config.toml
model = "image flow-matching model"
dataset = "photos with spoken descriptions (Open Images, Localized Narratives)"
train_examples = 50862
image_size = 48
horizontal_flip = true
conditioning = "none"
arch = "dit"
objective = "flow_matching"
cond_dim = 256
logit_normal_time = false
norm = "rmsnorm"
hidden_act = "swiglu"
mlp_ratio = 2.67
head_dim = 64
fused_qkv = true
qk_norm = false
inner_norm = false
moe = "soft"
num_experts = 4
moe_every = 2
expert_mlp_ratio = 1
slots_per_expert = 1
shared_expert = false
patch_size = [8, 8]
layers = 8
width = 384
positions = "rope"
optimizer = "muon"
muon_scale = "match_rms_adamw"
learning_rate = 0.0048
momentum = 0.95
nesterov = true
orthogonalizer = "newton_schulz_5"
adamw_lr_other_params = 0.00092
max_grad_norm = 5.0
gradient_centralization = true
max_steps = 20100
batch_size = 128
epochs = 50.6
lr_schedule = "cosine"
final_lr_fraction = 0
warmup_steps = 2010
weight_decay = 0.08
adamw_weight_decay_other_params = 0.05
Rows from block 3, named by matrix and row number. Each number is 128 + 32 x the weight over the matrix's rms, rounded and kept within 0 to 255. All counts start at 0.
# ada: adaLN modulation (shift, scale and gate of each sublayer stacked) (model.blocks.3.ada.weight, 2304x256), inputs 0-255
ada.796 [135 119 130 105 122 136 145 123 103 122 126 126 127 171 125 107 113 157 151 101 133 173 126 101 103 120 164  99 113 166 130 134  94 125  91  97  95 148 132 134 142 144 132  86  57  86 127  90 104 147 112 143 128 125  94 146  93 158  97 121 102 162 119 108 130 149 142 153 117 132 143 129  79 107  99 169  91 166  77 106 153 166 129 145 149  77 106 136 105 109 149 139 150 162 120 109 145 123 166 110 111 123 177 126 135 130 100 173 117 155 124 117 116 125 133 131 106 122 168 101 177 118 145  99 106 111  64 126 138 158 100 167 110 181 184 154 161 114 151  89 152  90  97 111 109 117 112 156  69 115 148 131 124 153 113 183 136 155 153 109 128 118 113 152  99 148 107 115 141 112 153 126 165  82 154 135 100 117 163 110 148 126 126 111  81 111 119 117 120  96 138 140 125 163 126 157 123 162 156 118 158 160 134 141 137 141 167 117 117 125 136 141 179 178 104 154 174 116  87 138 110 136 120  93 146 106 115 168 105 123 127 107  91 145 138 131  93 102 131 144 127 142 148 103 148 151  91 146 176 117  94 137 138 124 138 172]
ada.797 [163 161  82 144 151 167 107 179 136 179 130 131 169  96 145 144 203  56 150 152 126  99 160 139  77 122  96 122 119  95 105 216 158  97 126 108 151 114 177 130 153  95  82 171  89 111 137 137 174 116 178 195 156 116 153 156 108  85 151 169 107  90 154  86 146 151 168 115 141  68  67  94  83 131 143 115 120 165 128 111 120 105 153 115 170 101 146 161 148 145 105 123 110 152 134 180 100  81 140  89 174  98 146  92 134 148 117 121  87  99 135 116 106 147  93 120 155  98 152 106  96 107  85 111 114  89  93 152 137 197 209 131 205 148 141 129 175  49 166 141 102 173 107 106 138  98 123  77 108  91 135 159  93 113 120 110 136 119 164 113 145 147 129 119 156  94  64  86 172 132  81 124 117 104 164 135  72 104 166 121 128 101  98 165 138 182 206  95 128 131 108 144 130 134 174 116 157 137 159 117  78 116 142 112 112 104 123 100 119 138 112 116 169 143 179 137 113 168 127  82 151 164 166  90 173 116 114  72 129 103 149 101 146 136 103 111 145 106 111 143 112  70 117 130 120 168 162 125 141 128  84 161 109 153  91 143]
ada.798 [ 73 171 191 188 129 117  82 143 180  59 134 152 178 118  94 140 187 134 130 144  78 108 161 116  93  94 175 153 146 158  63 133  90  80 112  53 123  77 160 135 102 162 145 142 110 163 114 130 138 166 110 100 154 113 128 100  96 165  95 181  92 172  92 148 136 146 130 105 137 126 132  83  80 202 135  96 158 198 148 131 118 147 174 123 102 164 139 102 147 137 126 147 117 136 148 141 135 118  61 200 137  55 100  59 175 164 114 186 112 106 167  89 179 193 138  97 154 130 103 153 148 125 146  94  94 105 160 144 159 157 159 159 102  93 104 203  68 154 147 158 127  84 116  90 194  97 131 128 151  76 161 135 152 111 104  99 169 122 116 138 136 132  84 123 106 100 146 143  74 134 123 139  94 126 106 128 165 121  91 132  97 194 136 147 108 142 136 111 109 131 105  76  47 131 187  75 129 182 157 119 111 130 148 177 122 124 129 153 105 109 135 119 114 141  95  89 128  79 133 125 123 127 135 179  83 166 133 106 116  81  89 149 135 143  61 146 108 173 154 100  83 145 190 106  82 135  74 137 139 187 129 176 115 109 112 134]
ada.799 [141 138 149  23 161 139 139 210 135 158 157 127 131 137 131  92 141  83  85 161 146 181 179 159 126 220  76 103 147  85  42 107 157 105 143 121 101  55 197  92 176 194 135 117  98  91 129 154 106 143 139  12 146 137  98 130 141 121 135 167 127  93 101 143  76 139 143 123 168 120 157 138 203 165 148 167  34 141  81  80 152  85 137 133 139  73 130 211 142  93 137 119 150  77 143  36 109 191  45 131 109 146 115 120 154 115 160 134  35 154 143  96 186 184 160 220  94 130 172  75 116 131 144  90  80 190  76 137 136 144 126 129 161 147 174 112 209 119 145  80  84 181 145 179  48  91  71  64 144 180 140 153 170  92 107  82  91 122 140 155 114 179 197 155 156 101 215  95 146 162 138  11 130 134 157 118  97  72 103 107 186  92 119 136  83 223 145 154 237 170  58 174  89 139 146 112 194  54  65 170  90 121 138 120 138  67  75  67 130 134 163 154  91  71 187 126 169 103 127  99 139 164  95 173 155 132  96 106 160  91 151  97 164 135 161  68 140  88 107 132 103 127 163 117 110  98 124  86 110 153 197 127 115 130  84 145]
ada.800 [113 170 152  93 140 160 107 137 200 185 150 146 113  65 103  98 194 155 153 142 139 108 177 185  91 110 117 123 143 166 182  92 195 161 144  93 105 139 111 168 121 132 137 181  84 101 137 132 135 192  99 133 108 113 135 131 185 160 157 144 127  88 122 163 128 117  92 131 128 133 144 158 149 136 143 134  61 156 144 123 107 119 127 168 124 166  62 146 145 100 108 104 122 128 108  91 124 135  81 109  85 107  53  83  63 151 103  83 101 125 122  86 121 139  97 144  96  86 180 130  85 158 119 147 139 127  61 198 105 157 174 112 146  44 164  71 103 115 141 125 129 187 182 147 116 141 110 152 149 141 139  95  97 101 155  76  98 166 121 160 194 143 137 104 154 108 142  81 122 164 129 183 138 106  71 124 126  68 132 131 123 152 174  99 154 178 143 170 185 148 133  69 127 137 111 160 155 135 191 122 129 189 141 173 132 125 136 111 148  96 132 156  85 113 152 111 123 122  66 120 146 174  86 129 117 150  90 105 109 138  97 125 144 161  58 155 121 125  42 107  84 175 125  95 102 124 132  74 159 131 186 132  75 113 122  94]
ada.801 [139 149 135 134 137  90 117  99 137 113 130 145 134 151 131 116 147 112 124 121 110 127 122 110 101 125 131 132 129 109 139 121 147 152 131 120 126 136 129 123 100 117 107 138 124 142 105 141 102 124 143 118 111 139 133 143 125 134 111 160 138 121 158 133 120 131 133 132 133 149 155 145 147 122 146 123 137 103 140 115 103 114 137 139 111 105 118 130 121 127 149 116 119 111  94 122 110 108 127 122  91  86 139 149 127  98 156 137 137 134 163 127 133 127 149 116 131 143 146 127 106 144 123 107 148 150 130 163 128 144 145  86 151 131 117 137 105 152 117 142 123  95 135 148 113  80 176 160 130 127 118 123 127 158 100 122  89 149 110 126 109 136 137 134 165 146 118 121  88 122 105 128 112 118 108 155 148 111 113 145 140 109 128 136 135 136 149 146 124 112 138  99 135 159 115 120 120 124 126 180  84 108 145 116  86 128 151 131 114 131 149 150 142 102 129 138  89 155 144 124 114 157 132 144 144 139 124 119 115 100 120 152 171 146 112 119 130  95 127 141  93 104 130 121 172 151 155 159 124 129 130  99 126 154 134 122]
ada.802 [122 124 118 125 137 152 139 118 151 120 142 144 143 142 143 138 137 108 142 198  76 128 125 132 146 102 113 146 141 145 157 129 143 150 132 142 123 104 130 101 143 134 123  94 113 105  83 119 145 116 107 122 126 157 131 179 119 152 117 160 128 136 124 115 115 117 146 113 146 100 132 146  87 148 134 106 155  88 118 132 131 160 137 113 168 152 162 138 148 112  95 151 128 127 131 138 120 109 116 156 144 109  98 124 114 132  95 124 123  82 209  83 131 110 128 140 123 150 170 123 107 138  92 121 148 139 131 148  80 118 115 114 154 119 134 114 127  93  97 132 139 160 163 128 136 160 113 120 168 108 106 143  77  83  89  91 107  77 116 137 142 142 119 114 165 137 160 169 134 104 141 173 148 101 102 170 180 121 136 109 139  89 121 100 141 127 108 128 132 137 109 150 114 111 135 156 142 132 118 114 153 124 134 120 130  88 152 142 138 124 124 164 136 137 110 102 114 118 134 110 133 147 121 103 131  76 107 133 142 140 138 144  91 134 169 166 107  89 134 130 169 150 136 125 102  72 157 129 131 131 154 112  99 157 118  66]
ada.803 [127 125 130 154 153 137 122 126 161 119 116 105 146  97 141  97 139 118 118 142 116 158 135 138 145 151 110 115 134 125 109 125 126 138 121 108 112 105  94 100 136 106 107 143 132  85 132 139 126 151  97 134 155 108 111 143 114 136 110 150 109 126 121 184 124  89 145 140 142 124  97 120 149 130 151 126 150 153 169 114 108 115 108 134 142 136  85 149 132 154 136 146 169 134 124 120 126 115 182 131 135 160 114 126 115 154 129 116 150 124 146  87 110 132 142  87 143 139  93 162 117 162 139 140 135 150 156 116 106 154 113 121 150 117 121 144 158 145 125 125 117 131 113 123 128 135 129 100 105 128 148 117 126 139 130 112 128 136 120 135 153 126 136 139 109 127 123 135 103 100 124 128  94 142 106 166 138 166 134 112 136 111 135 142  91 100 120 141 129 114 132 144 138  98 133 128 137 129 155 131 143 104 134 114  99 141 152  89 127 150 125 142 132 137 152 135 100 119 133 125 120 143 147 117  84 112 146 125 113 115 110 113 134 113 113 118 124 127 172 127 127 110 157 141 127  77 153 113 137 113 134 130 115 114 131 134]
ada.804 [127 171 134 103 139 132 116 115 157 127 135 114 123  90 125 144 114 123  97 103 131 136 104 157  71 102 119 139 162 115 133 163 102 166 141 155 150 154  92 101 151 109 122 147 110 160 113 129 126 160 163 153 131 122 110 122 136 105 133 110 116 125 114 154 108 117 151  97 171 109 115 153 111 150 125 121 137 136 113 144 102 106 142 150 150 139 163 124 119 126 143 141  72 131 106 126 173  91 106 147 153 132 131 140 134 102 170 154 179 122 144 125  97 149 146 140 134 147 126 135  96  79 121 126 150 124 133 154 148 124 135  98 103 158  97 106  96 127 125 133 115 117 141  95 162 132 160  97 131 104 152 126 131 134 100 114 143 105 136 101 117 129 147 132 156 113 115 116 128 146 115 144 104 100 150 113 111 101 115 118 166 169 130 120 137  98 130 129 142 137 122  94 125 125 124 129 175 138 114 116 146 131 119 142 146 130  95 150 138 118 142 108 133 163 148  98 128 149 127 132 145 130 156 112 146 104 140 132 103 137 135 103 126 119  72 145 112 107 135 156 121 120 153 106 130 149 125 126 117  76 115 132 135 147 128 127]
ada.805 [ 88 116 178 139 105 115 108 135  71 142 153  76  89  84  76  99 117 190 134 207 162 121 115 163  76 114 141 135 108 134 164 114  87 163 111 144 156  66 123 119 152  44 167 147 102  94  77 144 148 126 144 165 129 176 151 102 104 183  91  85 165  63 114  80 145  87 115 154 165 236 112 149 179  87  93 134 174  93 146 104  99  94 148  99 161 114  86 142 127 186 111 133 131 109 103 140  50 156 100 180 114 118 120  63 162 118 181 144 117  77 123  94 142  71 175 119 138 163 103 151 154 178 136 117  80 177 163 174 102 117 129 109 162 255 190 114 139 134 155 158 168 127  81  94 194 109  51 124 176 134 132 130 165  97 104 156 143 163 145 131 131  57 128 183 131 116 128 109 152 110 178 144 137  64  49 124  51 129 112  78 147  95 145  96 151 108 125 158  93 139 162  86 133 160 140 143 156 109 111 134 183 153 119  77 183 119 115  99 123  56 167 153 203 115 111 100 146 154 170 149 142 107 117 159 114 165  81 142 137 170 145 166 140 136 154 119 149 158  94 137  53 134 147  88 101 102 145  64  94 141 137 140 123 148 110  94]
ada.806 [ 81  96 119 155 111 124 118  90 130 165 113 157 135 147 124 141 133 142 108 134 116  70 132 102 121 123 121 115 184 135 117 101 149 116 131 161 142 141 130 158 120 143 109 125 155  86 122 114 130 143  91 118 163 100 119 151 148 151 131 113 145 133 143 128 113 177 103 105 124  89 134 142 166 132 122 156 126 103 106  89 117 151 100 145 172 112 143 113 139 118 130 124 140 106 155 128 132 112 134 129 141 120 127 142  92 143 127 139 135 129 107 124 137 127 124 131 160  99 128 139 123 153 132 109 168 123 122 137 104  95 121 116 118 113 128 122 120 111 118 119 127 175  97 155 127 129  99 101  93 155 127 125 117 121 135  96 130 152  95 138 151 140 137 112 115 115 108 124 149 162 119  88 150 142 118 141 115 105  97 130 145 140 172 132 150 155 136 126 169 153 116 121 131 106 128 125 113 111 141 129  80 161 123 107 137 152 131 137 116 132 142 141 126 133 107 152 121 120 117 147  96 110 136 141 128 138 149 124 144 157 146 127 121 157 127 143 112 111 186 101 113 110  97 151  75 172 147 140 125 119 125 135 129 121 168 122]
ada.807 [156  94  80  89 101 122 121 114  90 134 115 155 162 155 112 143 109 123 148 140 150 141 131 127 150 105 135  99 131 150 155 138 138 110 134 152 123 123 118 132 140 113 133 118 150 115  95 113 119 119 131 158 142 134 113 125 129 102 133 134 128 160 148 119 100 119 124  93 116  98 150 131 109 133 104 156 141 117 138 137 140 132 163 110 112 149 139 127 130 134 171 126 160  90 114 156 117 104 132 137 130 127 159 162 156 110 119 172 125 125 140 111 130 121 132  84  99 146 123 133 142  97  83 111 122 136 106 145 122 125 100 163  76 114 112 133 161 129 141 133 114 129 138 130 163 124 143 127 127 143 114 131 114 126 122 142 129 144 101 104 151  78 118 128 149 150 139 171 187 117 135 147  86 121 148 122 117 140 135 134 128 128 129 120 104 117 115 122 124 121 109  92 133 138 124 119 127 131 115 172 149 167 111 121 146 159 133 158 129 141 153 101 120 152 116 133 118 149 147  95 133 164 129 113 112 118 149 104 116  96 115 150 104 121 126 120 134 132 161 130 147 115 112 131 118  95 143 135 102 135 131 121 119 115 148 120]
ada.808 [135 117 134 129 120 142 147  92 143 136 128 116 124 131 124 118 114 118 105 146 133 124 155 127 139 129 121 128 120 116 122 135 113 121  90 130 145 148 147 154 118 137 155 141  84 122 125 133 135 134 121  76  89 121 138 142 155 123 122 120 139 135 138 121 112 152 123 160 143  75 103 136 116 104 139 124 142 115 124 139 132  82 159 142 151 106 121 138 121 100 104 161 114  97 105 119 179 113 132 133  82 162 174 134 104 123 139 151 120 125 141 141 109 134 117 150 156  95 181 112  93 119 109 141 147 117  84 151 114  97 139 125 142 153 149 123 146 166 112 161 126 117 129 154 128 142 144 153 110 159 136 132 107 145 131  91 122 130 115 106 127 178 152 141 105 111 108 147 138 120 114 160 133 128 116 106 122 149  98 117 131 143 119 103 161 120 134 136 117 124 184 139  93 116 124 143 140 115 112 133 143 145 117 114 137 120 148 120 184 113 141 125 116 142 120  88 141 151 143 116  99 117 114 173 157 160 106 146 141 176 129 141 118 112 106  88 113 118 106 117 122 158 126 114 127 145 136 116 117 130 136 111 116 112 108 124]
ada.809 [200 135  78 122 111 103 164 123  81 185 133 154 126 174 139 115  78 123 126 142 174  98 106 208 140 168  89 134  97 138 136 148  95 166 126 141 114 103 118  79 122 124 123 148 104 115 102 128 142 100 172 125 110  88 132 148 142  68 132 116 116 105  99 180 156   8 115 131 126 103  78 140 144 107 130 156 112 121 132 190  90 191  71 192  46 131 108 123 149 161 175  56 194 114 113 103 211 124 170 123 162 147 101 215 144 153  93 121 109 156 144 110 102 155  89 134 123 145 172  66  75 134 152 138 133 137 186 140 112 136 108 164 147 127 180  68 156  68 137 153 137  70 147  97 135 120 103 117 171 142 130 112 107 126 175  46 103  83 106 125 127 159  97  48 153 146 108  99 155 147 169 108 125 158 142 136 123 133 180 113 149 154 114 111  88 158 126 116  91 197  42 118 128 101 139 121 149 139  90 137 113 109  92 134 136 174 159 121  95  85 164  96 178 144 138 167 103 125 129 125  98 132 134 163 102 123 116 124 135 115 137 155 122 104 128  94  77 108 152 140 183 140  95 119 153 112 132 199 159 175 151 139  97 128 116 151]
ada.810 [123 134 130 157 147 115 161 132 142 120 148 116 144 138 126 118 131 114 149 123 127 158 131 130 129 124 148 150 130 142 122  96 116 127 105 123 139 178 125 112  92  95 115 139 154 122 125 118 132 107 119  96 105 159 126  94 155 134 145 162 106 136 131 122 134 119 124 104 133 156 153 138 106 147  88 131 125 122  99 155 111 104 135 160 129 149 137 136 101 121 136 124 133 147 120  92 156 161 148  99 142 173 119 100 124 146 134 145 162 142 131 123 132 132 151 149 132 101 110 149 138 116 131 134 145 118 126 141 170 146 136 143 127 127 119 114 131 157 108 158 126 122 136 106 122 117 115 112 140 106 103 122 103 124 147 168 129 118 112 132 119  91 119 163  97 134 132 134 126 131 103 105 117 109 148 152  88 131 101 137 111 136 107 131 110  93 142 133 119 141 125 150 108 126 115 127 154 158 115 109 147 140 124 118 140 134 177 132 103 127 161 129 134 129  88 127 138 122 170 103 128 119 138 164  97 130 152 124 121 118 125 134 123  99  98 103 125 121 112 127  93 122 156 128 122 147 118 112 144 116 126 116 113 119 117 131]
ada.811 [ 94 157  56  59 138 111 149  93  79  32 138 121 148 170 139 103 127 127 129 146 108 155 162 120  85  65 189 146 132 121 105 158 118 138 133  93  85 121  76 113  73 140 166 188 162 102 167  81 104 172  76 142 230 151 154 202 158 161 118 106 235 132 195 118 188  73 134  67  62 127 175  77 120  95 135 127 102 118 158 148 176 113 124 136 156 175 107  96 147 148 161 146 126 187  78 153 104 126 104 179 181 138  45  28  81 116 111 167 183  59 124 116 138 174 142  54 132 124  97 152 203 160 150 146 120 137  65 138  89 151 143  89 147 187 135 187 153 168 149 107 128 167 100 119 159 127 170 177  90 136 156 149 149  63 131 218 130 101 209 143 133  39 160 141 129  43 149 102 155 170  73 110 152 154  49 169 115  94 161 144 135 151 119 146 158 110  66 197 139 136 135  47  66 216  21 150 116  76 100 141 111 161  97 142 145  78 160 133 124 134 150  96 169 136  93 108 120  89 164 187 120  74 155 166  69 170 111 158 135  96  98 174 194 113 107 111 170 158 111 112 124 144 138  88  57 189  83  85 122 145 147  78  82 118 125  62]
ada.812 [160 114 103 120  99 102 138 112 122 119 121 134 144 140 105  95 120 140 142 104 136 149 130 110 142 108 108 141 118 135 163 117 107 121 140 115 100 126 143 140 108 141 104  98 137 183 173 112 113 123 132  90 152 138 120  82  88 142 122 135 135 146 144 111 143 139  67 171  88 110 138 115 146 122 107 114 146 118 103 115 127 139 148 132  93 115 131 159 130 159 129 134 121 160 106 120 154 134 182 140 129 155 141  94 145 118 110 186  98 112 109 152  99 123 164 128 140 156 112  82 134 128 152 101 134 155 101 152 104  69 129 136 110 111 131 120 123 164 157 123  86 129 111 136 166 100 193 133 102 120 138 123 170 171 121 123 103 127 150 142 142 112 132 134 112 145 146 113 152 122 128 127 164 151 112 121 142 132 107  93 109 149 125 124 116 159 150 111 105 145 135  60 104 152 118 114 162 113 132 105 135 177 141 103 136 142 127 143 119 147 156 104 158 151 102 171 138 106 146 115 145 137 100 127 125 160 136 130  92  94 120 160 166 100  60 115  84 145 150 136 103  79 126 157 157 143 129 164 135 120 108 106 141 155 117 131]
ada.813 [ 90 150 104 114 123 166 138 137 152 111 146 112 131 136 132 115 141  83 155 173 112 100 158 129  94  96 120 183 139 139  89 139 146  76 102 160 146 133 119 109 141 123 101 153 134 170 128 157 147 138 134 130 116 143 111 116 162 129 136 129 118 123 146 139 130 109 117 164 121 126 155 131  98 139 102 110 150 108 102 139 107 138 108 140 118 149 147 120 118 108 118  98 155 110 121 115 126  85 135 157 137 162 128 146 104 157 141 175 149 120 142 152 113 179 126  70 149 135 151 118 105 131  90 122  92 140 160 140 119 103 124 137 132 126  85 133 152 134 172 149 159 106 122 116 114 147 105  92 120 116  99 106 119 117 134 121 138 132 105  81 120 137 157 145 158 123  86 105 115  98 142 154 110 150 140 134 127 118 104 137 162 124 157  98 134 130 135 142 145 129 128  96 164 149 138 114 126 125 156 128  91 125 129 160 149 121 199 139 143 115 158 121 132 132 137 118 114 129 100 114 130 123 135 160 128 133 116 125 121 145  94 108 122 109 126 171 129  97 127 117 115 125  99 148 119 104  90 103 118 138 135 138  80 143 118 144]
ada.814 [157 234  85  90 124 186 124 134 131 169 173 103 131 139  85 105 166 145 166  57  80 126 165 201  32 119 104 138 126  85 124   5 183 130 126  95 184  85 119 137 107 164 201 170 126  74  81 137 190 131  62 152 126 105  70 121 181  93 150  86  80 171 147  95 153 134 149 102 222  32 120  74 152 106 148 130 154 124 148  89 171 128 128 174 152  93 106 143 126  97  98 139 129  70 179 139 139  90 102 246   0 156 127  46 124 112 173 112 172  79 255 173 134 181 161 165 181 135 122 147 107 153 213 161 114  38 182 108 135  91 124 116 166  92 140 121  76 232 109 100 131 114 137  81  65 153 117 137  41 168 141 107 173  96  73 113 162 127  89 136 174 149 125 116 138 176  93 179   0  68 177  96 153  97  58 188 130 122 180 143 126 136 157 151 117 173 141 182 126 136 153  86  56 129 127 173 201 100 106  86 181  83 128 255  91 132 169 142 107  86 254 147 105 117 189 106 142 115  79 161 117 127 156 179 108 117 112 187 134 127 119 115  77 181  32  96 103 156 109  79 189 108  58 147 132 118  53 152  86 110 152 116 179  88  74 102]
ada.815 [181 102 120 132 106 168 116 130 100 153  61 125 156 147 139 143  82 104 114 190 152 184 105 159 169  75 130 100 142 149 114 165 178 119 125 102 132 148  91 117 136 127 115 121 145 113 118 113 119 127 124 118 112 140  72 119 111 158 137 141 137 142 164 129 137  88 106 179  75 148 167 109 151 149 129 140  75 120 119 139  74 119 113 114 140 149 128 174 150 151 128  76 180 140 111  98 134 132 131 118 172 139 179 151 122 124 122  92 144  78 148 123 135 124 133 183 125 125 102 164 132 187 145 114 142 151 122 110 108 152 106 109  64 185 110 128 118 151 136 157 125  90 111  69  81 134 152 139 116  98  94 176 134 150 122  60  83 129 136 127 151 100 151 137  74 146 118 159 126  93 103  95 134 122 118 145 139 142 171 145 120 131  84 160 153  77 125 147 150 117  79 127 135 151 162 117 107  90 127 111 137 112 164 114 166 154 126 125 103 118 121 146 141 109  46 139 125 158  97 156 145  95 144 143 138 166 158 144 128 194 112  89 127 143 111  95 104 131 134  96 173 141 148 155 156 132 126  92 117 133 111  78 142 118 124 162]
ada.816 [ 80 126 118 170 158  38 139 149 177 112 137  97 182  82 205 173 123 154 163  41  68  79 137  57 255  85 150 201 137 157 123 145 144 131 108 126 185  80 151 166 209 103 119  78  50  75 166  45 108 150 134 231 105  67 119 149 117  81 136 157 110 130  74 126 166 148  96 123  84 165 112  41  81 131 155 136 125 114  89 110  87 163 146  56  98 130 112  70 128 194 129 130 120 147 203 219 135  64 119 102 129 144 136 179 131 114 121  67 144 120 180 167 131 229  44 108 143  42  66 200 107 173  19 111  67  66 103  78  93 165 159 146 116 131  92 117  69 132 152 123 105 161 178 192 149  69 124  30  87  95  88 101 124 150  58 187 103  35 149 178  42 214 182 158 193 162 189 186 173 158 236 168 142  92 169 164  84  99 183 180 146 171 146 131 130 188 166  75 176 109 106 146 198  95 103 134 206  49 117 182 129 142  85 139 112  19 143 195 121 123  42  81 163  25 120 202  85 144 203  95 139 160 149 133  60 131 141  85 241 131 111 124 173  66  89  89 167  79  69 208 101 135 123 105 198 128 113 172 183  81 126 147 139 133 112 168]
ada.817 [ 82  93 144 112 103 136 114  93 126 125 129  88 147 138 112  98  73 106  90 170  78 119 130  95 193 111  84 157 135 192 173  78 143 180 143 125 122 163 139 228  91 147  77 113  99 104 169 119 149 166 112 185  95 150 116  89 117 127 129 154 108 113 138  98 148 129  77  85 108 129 113 145  94 141 174 143 129 160  76 113 124 168 163 129 132 158 102 120 111 139 113 118 115 127 124 112 101 113 114 119 138 193 130 158 160 127 124  82 164 109 125 132 188 187  86 106 108 136 109 160  57 129 124 152 135 126  80 123 129 177 166 117  97 136 111 149 133 112 137 125 135 128 169 135 119  54 102 161 138 121 123 149 123  52 124 152 171  95 116  80  95 174 137 125  93 177  86  95 108 137 105 189 178 129 178 168 125 175 186 105 123  99  80 166 104 124 154 123 129 142 147 127 145 162 123 184 135 118 111 156 140  78 176 154 126  80 132 148 121 129  94 144 162  89  83 157 191 123 190 144 153 100 145 170  66 137 167  58 142  91 107 121 124  58 117 130 100  95  55 129 115 141 143 166 199 150 140 119 120 115  94 148 137 161 129 165]
ada.818 [149 138 131 164 128 121 131 138 147 139 138 119 143 126 105 110 167 136 107 130 126 130 106 123 113 131 151 148 141 119 137 120 125 128 158 133 114 124 117 119 139 112 135 129 170 133 139 141 111 126 116 162 119 119 151 128 122  82 160 138 132 151 137 147 113 118  91 154 109 139 111 155 115 112 153 147 125  87 120 134 133 128 131 129  98 157 124 151 125 100 122 135 155 143 124 122 114 135 149 123 145 114 141  97 144 149 125 159 131 129 139 127 177 116 101 131 140 140 123  91  81 151 113 147 102 109  97 116 145 113 143 141  80 142 139 119 115 134 162  91  87 102 111 152 176 155 112 147 153 132 124  80 114 132 120 115 126 139 115 156  83 130  93 104 112 121 146 134 134 137  69 154 132 125 121 100 101 140 149 136 114 126 127 139 123 110 145 118 139 126 129 138 106 128 138 131 124 107 105 127  94 142 167 139 111 119 121 106 106 157 124 140 125 115 138 115 153  98 137 135 162 116 113 112 125 162 155  99 118 113 136 135 110 170 107 171 114 117  97 101 105 169 108 133 144 130 153 135 136 130 139 125 159 139 121 116]
ada.819 [119 149 157  46 127 106 146 186 156 100 144 113 138  78 172 153 122  85 141 104 110 125 126 135 130 111 125 118 119 160 109 101 134 169 153 158 113 137 171 166 134 146  90 135 132 126 148 110 135 146 102  96 117 138  58  75 137 139 156 137 147 120 124  83 142 159 148 117 147 116 153 139 138 161 120 177 118 137 151 181 104 120 151 140 128 178 127 177 167 133  85 102 108 104 119 121 141 115 172 117 108 139 110 125  89 133 140 115 147 141 152 151 161 100  89 151 166 132 144  86 114 105 125 118  97 123 195 139 103 108 156 161 153 118 108 137 131  98  96 107  96 105 127 129 115 109 148 110  91 124  94 121 109 197 141 122 132 146 109 131 133 139 147  99 118 113 123  70 139  90 139  66 161 147 122 116 152 145 167 105 156 157 141 122 131 194 149 125 134 165  93 133 122 110  88 112 136 114 125 138 144  87 164 148 122 109 126 130 132  79 120 117 132 121 130 105 141 156 110 126 132 125 108  82 111 138  90 144 146 122  98 156 144 117 157 108 121 113 159 132 135 128 141 126  94 140  91 128  99 117 166 127 144 148  95 150]
ada.820 [112 136 131 119 171 132 105  66 126 141  70 108 130 123  97 179 152 152 157 141 169 134 190 132 125 147 145 125 111 114 150 151 130  18  93 128 112 136  80 131 150  76 136  89 107 216 121 113 106  93 144 185 126 121 128 154 124 189 123 118 110 136 120 124 147 108 138 131 151 146 126 138 137 104 127 154  91 120 176 129  84 110 102 200 139  93 118  86  97 119 127 115  96 140 141 170 142 104 112 184 137 148 188 107 159 108 137 139 142 151 192 175 127 199 115  77 108 145  86 105 134 129 185 162 124 152 116 100  42 159 154 127 103 153  95  99 181 127  95 103 178 114 120 115 139 150 150 151 124 136 127 110 119 107 135 112 165 135 214 129 153  92  73 143  59 135 108 128 135  56 126 105 138 146 142 105 117 130 134 182 109 115 147 112  91 130 155 116 148 114 106  98 158 159 115  91 144  93 109 172 122  96 156 204  98 148  28 153 134 127  88 130 151 112  93 159 120 135 147 163 168  94 114 100 144 111 106 138 142 107 111 178 137 140 108  88 104 145 155 154  93 106 131 133 110 149 148 133  89 106 111  96 119 121 208 133]
ada.821 [108 135 116 106 147  60 136 121 135 173 140  89  68 110 175 135  93 123  66  71  94 118  74  67 198 127  59 134 193 123 139 105 141 125 118  98 134  83 114 178 199 209 100 127  91 165 122 122 159 127 136 159  80  97 127 112 169 102  86 179 127 109 111 169 144  98 138 134 165 173 157 136 103 155 125 126 117 110 136 118  73 172 118  99 121 125 147 124 148 142 142 116 125 125 160 148  93 132 138  97 131 166  55 126  37 154  98 141 132 117 176 159 140 174  89 169 134 101  96 185 124 126 115  95 121 129 136  83 137 122 148 127 116 134 122 124 130 117 109 142  94 143 125 192 148 140 109 112  97 134 105 150 114 117 129 144 116 131 111 118 133 147 127 137 161 121 130 109 193 119 168 130  86 127 141 121 135 127 160  81  90 131 168 100 162  92 118 130 191 149 107 191 130 131 120 157 143 100 118 161 131 143 134 104  91 159 188 113 113 120 182 156 183  61 103 181 146 110 196  76 117 132 124 187  94 117  99 123 157 154 162 110 170  93 123 110 137  40 162 184 123 128 158 126 111  75 156 114 150 143  92 136  96 119 122 123]
ada.822 [132 116 108 135 150 127 115 132 106 154 119 120 126 127 112 103 122 139 157 123 141 153 108 149 104 145 141 153 135 135 192 115 152 111 134 141 136 149 132 144 149 112 124 133 115 135 136 136  93 152 123 141 119 128 150 100 132 121 136  96 133 133 130 140 155 107 159 134 119 160 103 152 150 120 119 123  87 105 143  90 109 145 164 141 119  90 135 153 132  95 163 165 137 100 144  98 160 138 107  91  90 117 117 146 122  85 118 100 115 139 132 100 123 122 112 134 110 123 145 131 151 133 111 108 141 120 118 115 135 144 122 136 149 134 132 109 112 118 141 155 133 123 100 103 125 143 112 134 152 109 121 150 140 162 149 107 136 120 140 122 101 150 141 161  71 126 148 106 144 108 151 151 148 160 141 135 128 134 139 134 124 147 148 110 120 133 109 100 112  92 124 131 176 153 148 125 135 145 119 160 136 129 146 119 112 109 147 125 119 107 119 123 160  92  84 107  98 131 117 117 116 114 101  91  76 107 125 176  87 108 116 118 121 119 126 129 148 131 131 127 134 122 128 164 130 103 128 137 103 151 152 127 128 146 154 167]